Rows from block 6, named by matrix and row number. Rows with one number belong to one neuron. Each number is 500 + 50 x the weight over its row's rms, rounded and kept within 0 to 999. All counts start at 0. Numbers have three digits each.
# gate: MLP gate (model.blocks.6.mlp.gate.weight, 336x128), inputs 0-127
# fc1: MLP up (model.blocks.6.mlp.fc1.weight, 336x128), inputs 0-127
# fc2: MLP down (model.blocks.6.mlp.fc2.weight, 128x336, transposed), outputs 0-127
gate.113:540565461481494515445418520535491461544448548497564443493398546486466571446477537556541508512490582498523429576528583553490456463458556523554370545414501519490513507498490533515454440398540538497427469608399484498489396518618580484473588541524487566418550469513544517542464364528522456467470542518568455473506586439515484548480521529404464482468443527549458471468497456539463514482493
fc1.113:551511528433428498484455521472464475538426501527453408519472457438568519504524464537425524513443523478552484459530478451514488620582601525432501555504541511493474420504526445523547493518509455462546479630462466494507474509560516491489429550520448606536415521540475520545502508472523509425420362486441536446468540442566476621494406394558527508488532578481604560469542481579458460520545
fc2.113:535459531510419490489504526548485523433516519419460502539515567487554563494545512539554503470448483497469519405631499475524434468529497547550584491495511477435514587427427588490439532553413496471433507393407430459534593483439538534519509598464511542583465586433524450452488556477536490453507478458517561435540552455587454422596576465508521493454541439496495467564462564453440453494429
gate.114:542548612531432403578517527498509409564484506525479532553499521503482507520577558420547495474401431502525519434515514528473529390507518506432579506512552539392548597488441484459495522488551402496544530498438531455524397590457464427422542452496421466436555481585591487489475498470419486492461524459428522489511579455591465501504539510510534601477401478545539571461490466471478517492533
fc1.114:515475571491479536471548507508602514525500512533532543467455504511434496548505498428457424492497553572529440495469413493461487565418535517440491496559500505580603502484528483521461480533552501446487507648627460505471464360467471515468589528469569404516581481472521573481456457513530530462519443478513427479566555460547501514440567460430500426460430522481566460481522572457637542532419
fc2.114:595540536531521520544459483485557528491445557489461524489437459548549447413441541483539529467468426449448481587442482473488463563489429473532542343480475587476506486427604539480474519558517571435483519514532510466594526518434475405455502469536504586568409504505526563519512478491381545545469516494463495462523459501516547418427520506558444425561496633488491493491556427465437566482579
gate.115:499580567526511524508428444446525557602540466454489546522442537447517561559413553500483515544442466502443465505500500555472511474513509433535504516478500583527492546423493564456527423527425482535564447592497565517499441462557373470551451512535571536487460600406446486432487531454556531421495502588555602498430510441515513519484484434451456401517467442567543530448575478447537408567557
fc1.115:476493502481404464477451459471460467453449562491618475482518519531548568409624528510581492501445475493511519505569548555509517496417383507388552505499585390539510473527497583488543516534467531454518466539496494545555468562478445416489349495568556494470439601539470425505584471495490460474434611513571535471574479492571484543429503450522436492448493512507526454455512476477468497475546
fc2.115:423434479484499470563464537479593414595513518515504524461465498549510471505472518492583513508439465484506443486553523522558509431499495467513406414527400480466436556571506430536411429581532474474560526518501524518514531495678490482444505607585502550507467455488537545557494579506478503605485484479550427525505439416515440558543445450534446549561349500500492561457500449536508486514524
gate.116:484508555510547488485500499545493538568519470527433583415559507509433467489443522491490553481514382437546492503506503575462538532569528483506520577396436482429566499598435432440490432512509472540401527466545519518483588535543440353496494485510512538469482516489619539551521458585481599523455373495438473494521476503434540567557517534521610549410483564540453494484444481512436513496541
fc1.116:551554482499518432562464498574499440466500471549562544596547494521454489578479549548539543490487447427464479524525541567519546477536506549516466473483471503567517477534402535463512434449542545415534529533523543420561539550460342483454445506508466504562482508456374544486500564494416404495428556537539514516482528487459532433546501408511465442613608451592482567457584420495466516524465
fc2.116:505492427532571483504529407522404476428479463510553407538489464469443503519466504500462529467522488573545451476484419473550498492550454564497487566447473562491601551531508540639569540452395489530439547442462508502490491480479507599514429510486471506479530466448590421491471444494543549391458438505562432469520558561518580600516492555473513419456595433467402449497486524425469482459567
gate.117:482481452422471455538388591448470492500509485557446444479434523515478453434556466419467521419455580554504536569580575603475451446575516465535481567527502446511520524510533520455483465590442477599470574456402535549411507464583474502476525552531375430492498444505444483555554494378487500476446500521616534500542513411517530543481454523473531459576518487534496500520547519462484532585496
fc1.117:498495537460585517463488416482462567470485487409527529514579514407490444564510574542493465409511475558576493518497514491470474568462479484560433412528551476444501551576442434529480485469512478535510509498519504393518476562570434464585511420495473534497518492620564561618490508570477523402483487525432592472453552428522487484503469557380550510462533467392421538494486594506525508556559
fc2.117:463485460659521452509497508458476476432541493536613505550427521448449499452463504507452500360511452585516531546506520516526489466530572537515608536542537533498514557566424543530592501427471481511458565471455489582417447475562502499416487452440514496478499547534507384450609475502480579430571541522500528463524458400509516549558519495576503462523568430483481532485426447484591446513514
gate.118:532516553530466549429473456473431566464473439488485522454514483450525536554461495520545551464437458480544496509472487498589585463502480490580527509485542422461452479538602467500485565497414522475471485550402503506452457542587500506515441618535512507435494457552599516480460478550569655524472447565422452491444460419462546548498439493489428492460483547450486530537340574537567472523595
fc1.118:546481465490431498472486480424476525497539588456490621547514547399531593525559497556471441491419544531453501454531510487474430561457454488461441504562487421462452510424547459425518506484468494522565532545385506477475485506506524582454470515463549549557437509489404453474543482442458564448412539571637459544528608481502597426569468470513572456495523559534465415542520445511505511575469
fc2.118:453508390584543532522449494521441461446437518499555503504529564599473525431454466486513531506477467597491472454573459472573491472577487341506554501505483489532520633495421543462506468462525455498444469411415479385486522604554516438408517489514489515522506412576566482495543446471507535427489516600468461495510485571550506566510581563467469464496510467471433456532435573506485445484530
gate.119:450549541413514460499498546525508532446555486556514550503460454452518455499487441564529456519457564542472543525528552441502471549398500478550462473484481498517458352483414457521506565480512533560533472523619508491510535499450568490546549488554560564475488450737516486507466483481495447384496495467450555543501455561498495419392489447566486552469526498577494496557519512457432452568548
fc1.119:430451653525523503477560503506477511488487529426470457500554473451368466562513424556494496530557493549600525613478491420563479485470602575423376519526544463517521507545484548465520531500505517532437536516508399548440499554487518510486546425449358501451476545487552520565451437471511510502513513526458565495455467512510486543500481437448607532502531518468556543553491421480490611458565
fc2.119:500550481455492510399484569531479482547534437464411528504501516523502518588556543563582512553411512575501507513492517510475597570457462460442482461503518523467515442425478555573451440488476534588396516559501527496589495464378507483534474575598430462609463549476506532569487484449546457523465472492575457533469527510500495384514481379417507462466482481553472586583454546448459442546453
gate.120:512529528507552581540467478463383368533409560556520464454596445505519460529491519510475497428466527515567524580587510515551453445463468518465513519544592539373481498531485413428459545493515566462538533613496527516430535504484483477408464530563451512540515522550522424497491458523483459478542464437499481497478569500513556526486420453497547461569527541497627347491541573461505535449542
fc1.120:566559408458466523492565423452534569513468482497491510491502533523424549484464436431442505551580415458498491560459425577531501554532646400611495523622513495447514466569468556418478541492469466537487439431548488506500572434545452469525395463515483505496480525509438522547519566471586525407548516508508505491548419491422492453535478564410518559489492488401505518508555516485574430518485
fc2.120:499486480520543480503538499500551445574520559533532449483495468480479419492469469479474471495588461512445470493517475575559476651516509482333448488504524487473441522539570553543614487502573520489484491428615614563554459502519464554519500444487470439424517423517542472517579422510517501477527461470472499526535456426401474626538531584505540448448507507495517464380522475461542544409526
gate.121:416473507441417538518558491473561549451444434595463433591547532592522476500505522465503586529575466511485454467430493525556505454490446561480557520500503490481573519457549553526396533483510502400509438495522555493504537543564471579458398552454483492382462540412510426444450471467501400493513539587469500497498448529520432544530461516490501529558540505540530513646531534405451420440536
fc1.121:423474473472524430500530606553508528464512562571381455528512513534495393496505445540487496525562525506491532568505495455424494497504549470513431574569503567499466559481546454450495587472489523431471490425519554547361534487500503463553460522460441484561544484430451489576565516586508398502467447504394490473507501496572534487526400447485531437505569567431528469644564457513461529524422
fc2.121:450528561462452549560562436417583480585470524483611411485503552524525502452457474524492529455528480438499524489497461583478452448569427469459548581491465486529412573471478594424572554504467538403581429442551531496514586474630545424498524498489538515524461479561487470557519502464497524420457495483477598429537468483526416524540411579519508604468504449441482521516515488525467456562548
gate.122:576421534491533459449528526542549519600489513486475420560509521547431507539449531494376491511524585472488441454482537502531475387498543375492615553496510415465614559406439485539569458504473439430469456509607506525574619454475532509502573517531499483478477516571537514512518506545493466497448508486444492467588563380497485456537490509439459516501508448514517514525460396588520533462504
fc1.122:491560395467504535551520470446412459558509556383483532459506518559405496512454500480524472530499512528501536519505514494449497347475453492478541481417495522513398511530526510549483522530451457521455463592609489549457485566575503581515446502479478446481584487565494527498479497521439508555543454428598475520459669466461638481490481498505470472575495532599482399532527444480486541472543
fc2.122:599535434599527417464528486511457492362497548471503453544417401402463491507569551441481490458454490452519460521517432505489536394482543499526608562501512575442440495442405559539455579483538455466503539508601464535493514539518492502599574518450473519524562481543505455571483512536427502520513513442542405497481531476575445402433440509564498513467483498462537494529586442470575473449484
gate.123:507522590554398441571553521513465569531520410513449530444590474490567568557548467500503513540510459535533414512499463433472454472482472513451586435514489533446466572546469510586463482433527490489434571581545515449418428511539509532500533493511529454377539455542474565389440558556512477520436534571549439488418577530474475505482521529392539580489522570449480497506469412480604548474523
fc1.123:527492425448504516570455470430452486600499480548513474529483462557452531480459410506529556473626463445513502489544548453546423512534475493457508520553530513372531439598508461456478515481581536567449517423456479526450607519501459410415494480554542456425459528539390455475625507485532538490493458473495459477566549449491582481534447496588490456517597499530505422583438460536559556521464
fc2.123:429429583456490499462539478546444419484543548428519538539515467410450535544510475475520505583463547381537532409468531553554424481545480510472550487536522515495592552609517479477482453525450405479532522475482583451393504529514540520451513512436562469528463435534526516506461590481552479479502405626541503476452536566517509476533398408459491611481472510428494429477478525555483485566406
gate.124:515488459553496458528436478581481524573545544475420415543432634380534522459551513491548479563444526568494519543461583452415465503460453424506559526521506426559545454478552483527571523521477519470497501459584481490438400434533474544589528531512535443427463507506545497465507441520512552432408513409419520512538517539476416508472573491403517410500441506569519446510499408549513545566530
fc1.124:555633477452531469511490575448422545505490581447477514459473581476516463423522438495461505429412438470425476564419469507477495536470431456515480566528543573439519404511497486543480430540541489502525527491518501407483512501552530499484467511600512498573462562501517546436643498484511538561483500432468601465539512465486544600553410451558507611492521490484566531515603501449485454548409
fc2.124:526455486517508506489395455504514457437421484424495503528611513494520561495491422450576464503432505509521450466547448394440503433520480528605518454491539358568474465510471494377507529543469505491582417455429460461538518593577506497459540442514524635434561483498526514485486445503454530555475526491441437492484503594551530425494430545538463608497503624503453530503518476527525519469502
gate.125:493557496493541496481486602517495499502461450404445421557470580553471564495597414495454462552451535508371537454494504522463492506456472485498402502498569440582515512501555506442484453443490384430625445526549548513455520474517500517546442488557456587568502450474470483376497610466518497521503544432536426567464484538491513548498459478622513453564579484584483435486518506484550472535481
fc1.125:548456510454398511540572453559400488503548540449470519421486513475536534520499460531485482465542489455510473476498520331513610562504523542567525514430514582350388543473494451584554500471515527439500456428467577410495478535492532523540433433456502561504537499590488486494492443494483559427459439588498523529483484517483474473509511526597467595513573501465468461564513576499508569499584
fc2.125:562529529457475566509510441455553507527547481532446480510510530562461558485536536507409612474555399473504466534474527524447378489575452546463470525421535429443471449504540478480428491542569401530527479492398510561557518515496422496488468443540561554486554611465495466495503447539517427532592461515503447479525549358548529523461433523594491452510482509504412457418558423456519570517577
gate.126:526502539544500457576564541537525385558496514453481453459495527451516511536468607467498399584512527436523495489489422478545476474399539469419464526444476477509581483597517515502484518579494452498489594516530495510493563512455509533508458512617471474384429414505448511546520532515569504486495514462446541498517553493444542440511538508437574499387523431423533552508578419443487669513476
fc1.126:511555489479438536503506482490540552489507499448504508452479455497529467470579519491535446491529493586605547489523455421463445498444473520532471478491383518538447430597531521528655574435449544457453444468529520484602447595457538480509467509354420441458561555470501491508556508467455525571484495524563526499472601618485525539545465485436457416574507587476565457504488439462463497491430
fc2.126:540478495537459448489419453510434535494492437465470414546483512412510533522552443517504427483547512454503505425603517494391471461518575511454502534511514530463514581509443509537543509493393462510520577473674425506489530531540464538510531555419575509468641501393466493490495617474548528512588512460561458490475525538501418476536427452530515506517498487456536442504549492495623515503404
gate.127:452471526412443506523420538524489437506542433501475535548400493521455496471522551497486482540467532438567468468525556477540538399409453454535449531518542481483451503537480509458460498473471532553492461506425512458471529442439591452540457479526428554444504491430477535367495606537530544495585490512500494421538530586535552623522634537441511480597570464511582502579487423491524602467453
fc1.127:522542468526487644507557442437538496524477555517503514399525538531409590452448446470436501479479502564431413502427575525502581499561508464526517467455451502415532480481430506457518530549577524565491466497479476534466538500490559505412415434489578476537571552562474446444482454503464602427584448528572454549483492441455401501527441548539481519557614505554396466505562545507508455484485
fc2.127:578541521441534534527524489507550514462459527450490459498541492411501389469434603569485476423454524522444506495396506516518457542564488515475567634444500535503452485433493432498397518523511521483558457463467526457560499486457487525657484516502502539471493438549502448465400536498561476539459448481505470475475619499587527512448402535569495463508400564459437543466498429477402576518544
gate.128:501469496485447512457510529531584617463576543521499515504537602439472400418446393522477399494493585487508518478525556508452412449501417516487412512490437504425551406440406464498477478561526597527511513533516580503457516543539534513425477459465546582567572544519537444532560471547515507550515561484463587556472459491454536443507535485643484422487544520481469512539483493434510454574469
fc1.128:554418556512507521482521507543547548509441491519521432420452534529564476532538476548560363535538546548516448409627527443524503581600530536436578509460546458452425528518489581494449461460602425559476410488476478456478490513488510551482396566491580503480542518515525441568524385472486469486471515532551424470540509459493474537530438586558526452490419509545415464504481514598511433513480
fc2.128:389461471454540542508545504458430490609533491588547526493390592536492459530403528476507520472523445532547483513512488508528449481583513533497479522520453596491616586634514542509521488524453473475490527559444429517515514454522505421547493520523529502507485568425552466535530453375490446427562431495519488451536476458554575596449514534477484506627519424414493526465495430426512468507551
gate.129:479471485570423510523555486486574505583457459514492472559554505446426498516473540408609479542455452452499544468508477502432567535421492498579477483479461427494592567489423391492540441447530569534503592532602538523469508520544568559487585447493462492502486589512590491572475394499543498495461530474486491518444554436499518515413476558452460427472467485515504604577427547439496500570407
fc1.129:453565467546461434500499460439412554475539575411532524417417551457507468409475641480520498466525510504467564521503545457441536527447564440565470535489519566535374477437485509583428492500501490449505461584477502505487457506491463491596551502443511537550476415470460532434535482479519486457498552523452586501469560558414494527477589490573461450460476502638486419528513529517582565446432
fc2.129:520507462608576463543519481543427410490476434454496483426407506464495565593549470455552527621538515562471442524495487516571579524487568501419489467500591484508479491520531487517552505541514440489480569495643562505542516448481512538505540502500413469424497353429476465493448427573553392483465555461513446556522476447480448531496576564457527423502497530483443470564533505433481562499467
gate.130:472444520500567547489529530531500470474431425521462488406435504538476455494460491521551469479520606488519475614579571442439451526522560518527516470566500468420495458522479500502447550478420551511483457524450422509504550450336577586485525440505396555487551464544506473538568530545499503457605408534460479580474440538473514467455483492558536414506597493564515584549456557541565469463427
fc1.130:482538616548499535496526551493359505496517429524404535469548469490501478595513499539555583517515537525446496510567422524438478486489454594558587409470468466482440450613433517611518426516570551435484577484536462546532548485489550427471516494538481407493508466570447526435463542518594464514487441496519516496413515465542421496462545445460531511494544516521452549464480397484565512480604
fc2.130:523497528416531478453411550575516466423480480388548465497471577444588500547487472524536499479507568458479502431455567475508537467533491540435476542465589582567468427461583409510420518491533392528527531622469494499459522554514501611539487559461476480500432469483443578485564620514565429516446524527532440481436476530525497445482435433539494518586399526541524444493546508538479511525429
gate.131:470465563461558459480501482409480446471486530484527590515537524530518537461554587511638512524524493518497488500515487501433605513448486511495481480469521576543490599566416566480514474507484457473419564418472445472459412494466510481500558508448574484423552578535501527506466554536407515500532452492596579471470520491504462460595414498561470488618580562520380488489517544401472445477603
fc1.131:515552491468422503554372472553453442412514563437537437493568513573526596427524425510463555458518435496488502565537407501527469510524528577525474536472556482566424446473468540468508504460422366529423446421513607523482514541556467446515498475498502532489479577473491495444502487517504483563471546572528444503490506546401620599445495491467494437590481573480537552532506435558564474473469
fc2.131:461545504567471439481420507515463526463528443617473569438463474590550497546390420441515485516536473517504479461433480459618510495489567511593542502560461581547482488595526454489502464469539556555539545512384496488492474551449436514490516465442476435367618441482465541470509598522501510509505513467426420530459471522486505532422538568533467436565560448482482587460562468583504530498507
gate.132:517455488475564530440481504548423512482563481529444492514540527503394407533438400489505568461517548415559481556546582536504389536480567476533515544483440413522496517545508394491501421516503498455477463556568516528481530534560412449588574563529502455537496498548621463494492448558518507486476453418550363509481560487527516429477463469496574418469434537577490575467431489527459568450505
fc1.132:596418478476406464536480518441539510573492506482494500451480526484478538557589543497642511461479513527506483524531476560499454509555415472640440486443494509519446501514519551489501436537482539421500401426443593485439448517546464525471533496533511444476537400493466545585384448434524550513454500568561571472529419524518518495583522581538458525503565442595403515459522483444519519516422
fc2.132:401499446527554544560521480450449487426485465546571518588471418468498459463519456520478535454492513488478478498460438482468506462551588510556464441558474588439499561589536467641601467433426518531530474413534498520433505449553518573517460458429494518468545496563575596456562515557526600407477434451564531481491390464454458516575514547552545523561433508477479468457574448469526511490520
gate.133:495455520505482504593564527499538423490517431508526439498484553534557527514465445525469468468567436402537561533506545434576437582497661543505561485469483540534480559558383557502556513587456424401491454512554531553513458496468494422473479488543467534477453584455485448452552632415591504474509436504420512484446380475584489511482474480535579500532444516510463498509512483476562519530474
fc1.133:462590487397526522485513467491518552457533455509485530481559462445529478530535480436450522524524468522466524572492488495509482541561502515623484424506519472568428560632462526534449446346524490440592544453565558427481443464501561511505486471494552473505554435491438447461479616536523486489545486595547453535465487510462461592519426587489441388485530547466459523430469489501437448613483
fc2.133:545495557521485446426470470557472493453510542531522501521454458481452442518480522382452422468466510477501468545522509467407553503510505600522561589612508502517499506463536509474517521486561534518524506509501537406504516568374521594543506465378473445463471558536455512473419631569542517551500530353496477571451423486477402390496511544515510492530492491531590388457461465513502533517460
gate.134:514467471458495508495418509483417482561524487451471467538563545400497440503491503497460553354499488556512481511518589551392559476581446499540413533469482516425489512370493546481496540592470527537455514445472535515503472489505449463610628542428483543480495519512484569532506573540469482494533545527562464477476430505407526502443430551627529528574541559486478422566573504434542445474540
fc1.134:526483477489492473601544452463537497466467488428528524549454511513498474440493511500572473557523474527566477508496458481463505476446489585392545589503493432497432477479480467492534441542491510468410464474407491599574581510519507544488461523473607481470457528409456604547502520582560514620538611469475507493474489534476510469578548375506455438561452620471566577539552430443505514412493
fc2.134:518558490398493531494561507578577575607470510506456527451466439532586470576505541512412491633574503446405518510517429455573543561455552554484491415437522499519440511444599498447472535499435531500510437576454546421537477517380468510574434510473430484459542482515501513465475485527526387555440494488494487489463512561522603462456487510514485451492593497443524531493577521438470574521528
gate.135:466503513498493456450555538544487499537507541569412434421517554474528547370493479491530544570530427508513547528517451444492437411523488425541490448541482506509377420543505642509536582520460496529477570445466428535560423558531513545515490469462393503486543492480498530475587557484491451518508552490350535502628443525531551500477533548536465429439624480485482489529446506495479563512485
fc1.135:424588516489500500464592469449485562501442537406555562434582498467509521475571428491379427482471575584435537570479492537468487594522517535439469457499448427540549481465481505397465505547463454538584557486555484546526517471444590492497445460452455506478516541520462400557555504480499553513548446457562546546556455422452438471489503446490546424554532514464584507465479547491483416612565
fc2.135:587602432533519497473425491509497548401478452569516516569594473482490548388482508548545507467409450603498499557512447396471520536451503516496550481560519552480426382471558488533493471511516516538489475419452482447531434467385474593550477518512475565437563511485484498445484424529477551551490566443557409534520553543437496520462542548571506393559566520528487494478483465441489575428528
gate.136:448519527452495485475498576454433475388481436513480467531542478499438503515440454497407447467548511436535461471475490523585618525606465545556554454485450487534544507514517518510523511467559514471567480525510451494433439478378533525584457416425590477573586517517478475490478646509446542493557383514540552529434521513478483538503409484593457464484585530508525494559526546581481454585467
fc1.136:476486507523606585470489478472581478620446486529459507515506473566422426460329565510426557550524542509525450491431515543488555571514469405520552486418460486435469539431577424540495511532538558512543532513548499465458500497475540545507513526490500553507509531522454498475423415655442505443569425466506467438558603417583537503497524466477474505529552429436477517470519521480550458476524
fc2.136:593529469498595501507534475546482590505473479461621423518457511367472547458565488550511523471535471541440556575445461531466468498529503509464527605377572434521551484543436500573423520450464483434471492586542520571570548455495475497540484562524511550452495554485493549463480406437464481537528504513520426454483573446482442535532357482536536467435428475483472540604485542523550531505447
gate.137:531503586542502544429476535523511521566480485557533490561464491523427548506543432436487507475495418529608432463474548526521496481571502517576455571502537591565567460475537521430463440438515493596477489530423489451494515519474549507505532511487361473470596514386512467547472557539476493530397440397458430440485580465482453542488557562503499523457521474557509609512396534500509614473430
fc1.137:542520472461474511574490455461446474547477486511495471468372451569414521534494433502503501556538450608466512499442395508492558513499492529446542531440549528539537447553566454494557403484483517488523493471584461492456551513606458512610457503461545517531637498524448435474474531510538561556458504480481420513423536494525436679421564456522555440585533548470507471482517438527514471432500
fc2.137:459495430452576477539503538553546520489472488516434439552457406494500434443554568482509566428436518487579442513466433356489518505524507523522487452491439536461446436435508547544386529545468463476458496510567497458594556462442545537632510590515503548545481530472489458493522523510486570538440524418526547505576535450492413392505369470548538508467419415547580511503512500497450489516534
gate.138:494489533520539519411508569536565516536479449499550513451427493440585532413381567595555404583416509560518489538514500535473456654476484442501523470479471509471537530503504410532581510567446502442446516373578454429509501555527471527457535498597513472474480418531584445504515568588525520460533452495427450552518500524510577490473414457482481526442446476450513528422537473499500519447529
fc1.138:555442566587478540465476461448539453540498433470525509566528536490533532493483539463530468544477492521476502475462514524457549507411482542555437413512499468589563502446493443344571491495507545502436444583456523515547520526463490477376461536507543458509441498374561475600544545554492447501399549497460433472526508483555542530645481508499494486504532579552415407467440544526524598455541
fc2.138:414476522508482508552522523396524394526498480510465513505574582512449463515514492524541561407531540535543505477431552515383483535509487478482471651513438446456603521488488448494433528554497516534484510347409521519421524557553507424447537531463510572528494566439579395579524533406506512463568463583481521523517538458578408533460458471429497516485478550499503461510516502466428508469461
gate.139:449481527517354583574480477535497495430638490498426539561489459450497501534522547459534463439450420540496528521499617394457491515480506482519488465434506513449467510535434420480498538437527518504527460465518565486486479511511556625587579465425476550501552527501550518402580523556452515553504445435481440613542455513412488494480394450598520497468449532567446477452491484496494539521521
fc1.139:488496579585515527552457482522470509502479588507469431470529411529495409545631505460552475500488462546470482549592448451463467469513541501473461584581511513452471536548495518449544598518420452523453472489431417485491511581403468589449530454445500431375429526521537473521515419528442532543538512541550479621501564582393519444528536541475530516418452538523566529512467449444529502524473
fc2.139:501519517426514503481412582539489557558496400536467473416521555552540521607460541589581497627508490558501530459530604521470481525453467519388484486487557445542455467398474464552438463551450458478468533527453456490443497453502482423549500642516521422527468520460474466500483562442532477464455541536508454477536611539451583555472501422380457457502541481546547522545503561516484535532535
gate.140:498516538542486578455595446441400479526488440386464581464635517538584508531458579472518462523496470468436405535529460499574467497435497479456541351486520419550530499562511506465538549533441476452541541500527443464570521561474481556565481455456440521480410578585498462450444560494530485438611479511485535482458486579476446495516580442532473502493450544525480482489598493537514504479575
fc1.140:431510568525499564507450501532471574448549523604527517485505472404529456575579418436518470412518451547610427548460544501525481480490416605576503476546489486421535429575448543415501493432589462467497521497472498486501546519521486534430530488425517531519483470508462470514419437454469478478505485568409516573526429453428589518521493463539389520511479583572437566489477616537515490458504
fc2.140:489499462436522434473427481553470463569487448481414489427473454608473493587472562439542507548506530491557491488466544525532539529551569578410515560504481492512532405491527395569518507478537557559518502555463433443469513488450452421544490467435486444545483510514418568551473553529550404552515466411474482554500524576476511491434444459392430503541458480614561555495612505550430540581484
gate.141:442503511518529554447436471522514653461475485526459515508569488549570485537416408541408524575513495602494522543503439582559507476538522401547476431508509529496498514451528417567534494553488511541494486472557453489427445491572435598572567501544448475522599496547489448491507580517426512482588412511465468538532491489442458500436387490441520530475483451500441630481463530555566448506476
fc1.141:501488543456493531466412541476509452657500551523505604497531450500509468481446540559466488512521473441421507536584448457544528571553464458410500524443453519410478501430508510524473478433546479529594529483472588516571381503506516526514528530481489486458462452559493452424482510489458515518551439527566579585512521553524462468494455502522529513572484368498588504436681458433474453496526
fc2.141:581534543553600513476475500549393529477449477554575435536523453442485553521474513480438403576493491571482504566511492460512480503490429458410533488443590488547504500485539527517546526537494520413495478555449565431545536485498535545566557492427484482471492397552489624461476458498545499489483601493392418542505469468442437565543559570560562475609456488524537405510426543568540546525462
gate.142:541425492580524478517594519543501542482522430496507533476527479491454482487453515603506481544374444407476511487512532550477504534538460484533596578515536421448520483515486436440464525504420541465554597536498471467467541454502570518495429546653582446526486496496516474475405465490523596368466492587474412485461460531495528534464431564479481490378584476532474502498436537517460536468584
fc1.142:478439594600607503581563472481537459540512489517459417402517523545408450514438563411476492652421510398522523479486384517558481507459464595374512515477475485479560421486499463512497488578485511499476535541572528568524485529475564480482491418577434467480506474534484460495562472383509472462542456509446481472588530494569515495509509486380519512485526469503575526493522501472538499482523
fc2.142:494553568490478584444461531494572447473525536520531464501454475499520441512461615470380444440484496475446535666415510467534519511425463502480578504499458495550490491479567518461429537486541551435514470568414471488500485477489516439514570517604503459524334562451478564535507519555521426523481583550485514560498486412539537480475419464576498481485544513522568580496515507554406550442540
gate.143:469529535560583461523499416565496553466453488521473449623450481500517514518382513588461411519495498435522485621532565501572494494513581462526442548513440488454484497562505536485471519440580534490540584557465496520419562504533447475502476457488437529466537650602492533535533416458540464437602519556453525587490439448511511355493476460428507517440483481510484462523501524523449475471458
fc1.143:537499530498524466510496530563533487482479549596367495518489464586561408443524408490509575509463413502558526504441458566452436498535455508523538549496536504568525550451538602491622458587522500488481526526456412530469460452428507485628545569524464406524534482414465539423510505519443461481461483411495493559497468504627550553537492501470463503466543417436549490490382472469495497482553
fc2.143:544497518448483511528487514454446414509492564345601464461521643477441528498465515501434485523512510451540580521532523594489416421541500388469566545459529479494477477508386424493454515561504492456482536468460474500467510520536523527513564528529487541552467480499512579542493510482566368482541504545434524522508457550569350535542542473466457530602439493387495472503425498509494485570512
gate.144:555434533593522374555472510545567406475370434487460477538566401513466509553549566569599514511484532505466508592486457377445466580512524499483492518478522532510476525520496487452510467517527472452433527583447516467521461514508482541494526583456472626534499598474472443535487483558475608431491509534602460470484461453554425534504508470529556519474474453397523533560501500525598548486470
fc1.144:500568468542458544558542467502376446496544590460569503444527454462530578559514532640386553486459527484555467491484601456496420576451515529558479450519421482470518581428477489452521494463498470480404409538512477520556528489404585588496520507525486575508458481406460529452426488497507499512497439472562473477458605610498552467446526545551443519449494460532480450444518517553495492518439
fc2.144:484566530691480475450485545495461479443553483465384462467469558511413542491540445572425472560474483520524474528559585514473539434430516446451589518487502548463504538417362523463430517529493486465452514434504432432484489455539512435433568534543479409530516445498441518483518535552511483498517541533458518487474517380546414492518608511462547433564554534489525513484581517508581498524519
gate.145:453444414443476445482582544523548516568503438506464491448641534519509503419514457479459441542488472468556492380504575473565515449521388471525496591448472525471550442404498557466494460486558585520522532385484537520466532568463603516488501417518462480480600497417491437499520486531477539543500543453423567512567595506504550449481533497601484477521528483518548437478454494440422539547445
fc1.145:482449534502447546478499541528529471576504551581563508519423480511480495492509527533514484480545510512495484432475517429513495537530513552458520446455521496444448525515497391534496496514543476489475404563442453460531608465501587413429420523470458589502561529547512540468410328497499450383457521575526477583491509481474442506626459518587568621512490578569454482509558493518482419470543
fc2.145:347528554458494556554547484490490498505497516533466488492599571563518408454408463510417515484612524475499494455441538622431474563546524477490548555539527589471551521558499523456559533486521540475512521505541601518506425505429481502505455419522514480433546523492522452433553538490512486474521396534472507538448506475442587587436510527540505499551485489472496474350538419416537585466556
gate.146:428564480493580458568508454469392492521454502492487462449466582574481582443416491405397462537448504406448461470452494521527538428445558593490544525447497459510504442508474532456459418482458517542604490467618527547475552466515488512506441499509487559435437549517516487402542594431594444484575538603479495480517587550504538442526521461525512471444537503467522489513587469466451587484504
fc1.146:458497506433545486469468491459561589417489528485523489449497486480534489478526535464558523547554514566513602478573455537455490476479458510475438474538513535547496489489490544475569450366530572456490413556516357552520494538462576457496594499482443418499590555385516547517585548545504492562498530498420499496452554443503562496524607435463456426503464480530488474449352463475486542450406
fc2.146:516461465403502479498449520449468450452472408461563496547524500473486473560493429457626401510480529595543485448600468439368554461458454460503526432501459563522497525459493535574544437552446462508523565515549479511493548428626503507478560542392483530569588533509535548505589473471513557421514468431483494439541434552566430470570525496534563572554503465494527504449457540527560479506452
gate.147:516502495505471394447561580522448501509504474499520537443447466516481462426472536451489463421530522532533564447516491407606558400470545432449550459436474433489553510562459557487484474542482478423470508571508473538508560600465519451424544341475495505534485552551562561440567514375469518492426474508472483470520486572578573540500564417575467518542511523461627540484554500472487454470496
fc1.147:409537569488488450494522464478565568437522578527490549508530575493508523469457446525577415588510563442480529531537536446418544457521418486531507509490541504397499459507492505502501483350656509474562432432497526465567444540469526446485504495561534598561435476543505412486560507469543419505428595508447526524548530430464482480532460477603474550508524560521521526553434457498454486468405
fc2.147:499444483502557479433424504429384503432567467576479474564434451507410557527462496506500463524491552576562440581470592580489502526476432512376495517553511539483573505504486498566599457390519462525591590549454501518386510501581476517528461498434500400464554499485498521490593514498535560468521550492561483580469534492499476553483473515479518473527440519575546463480393445599539512494491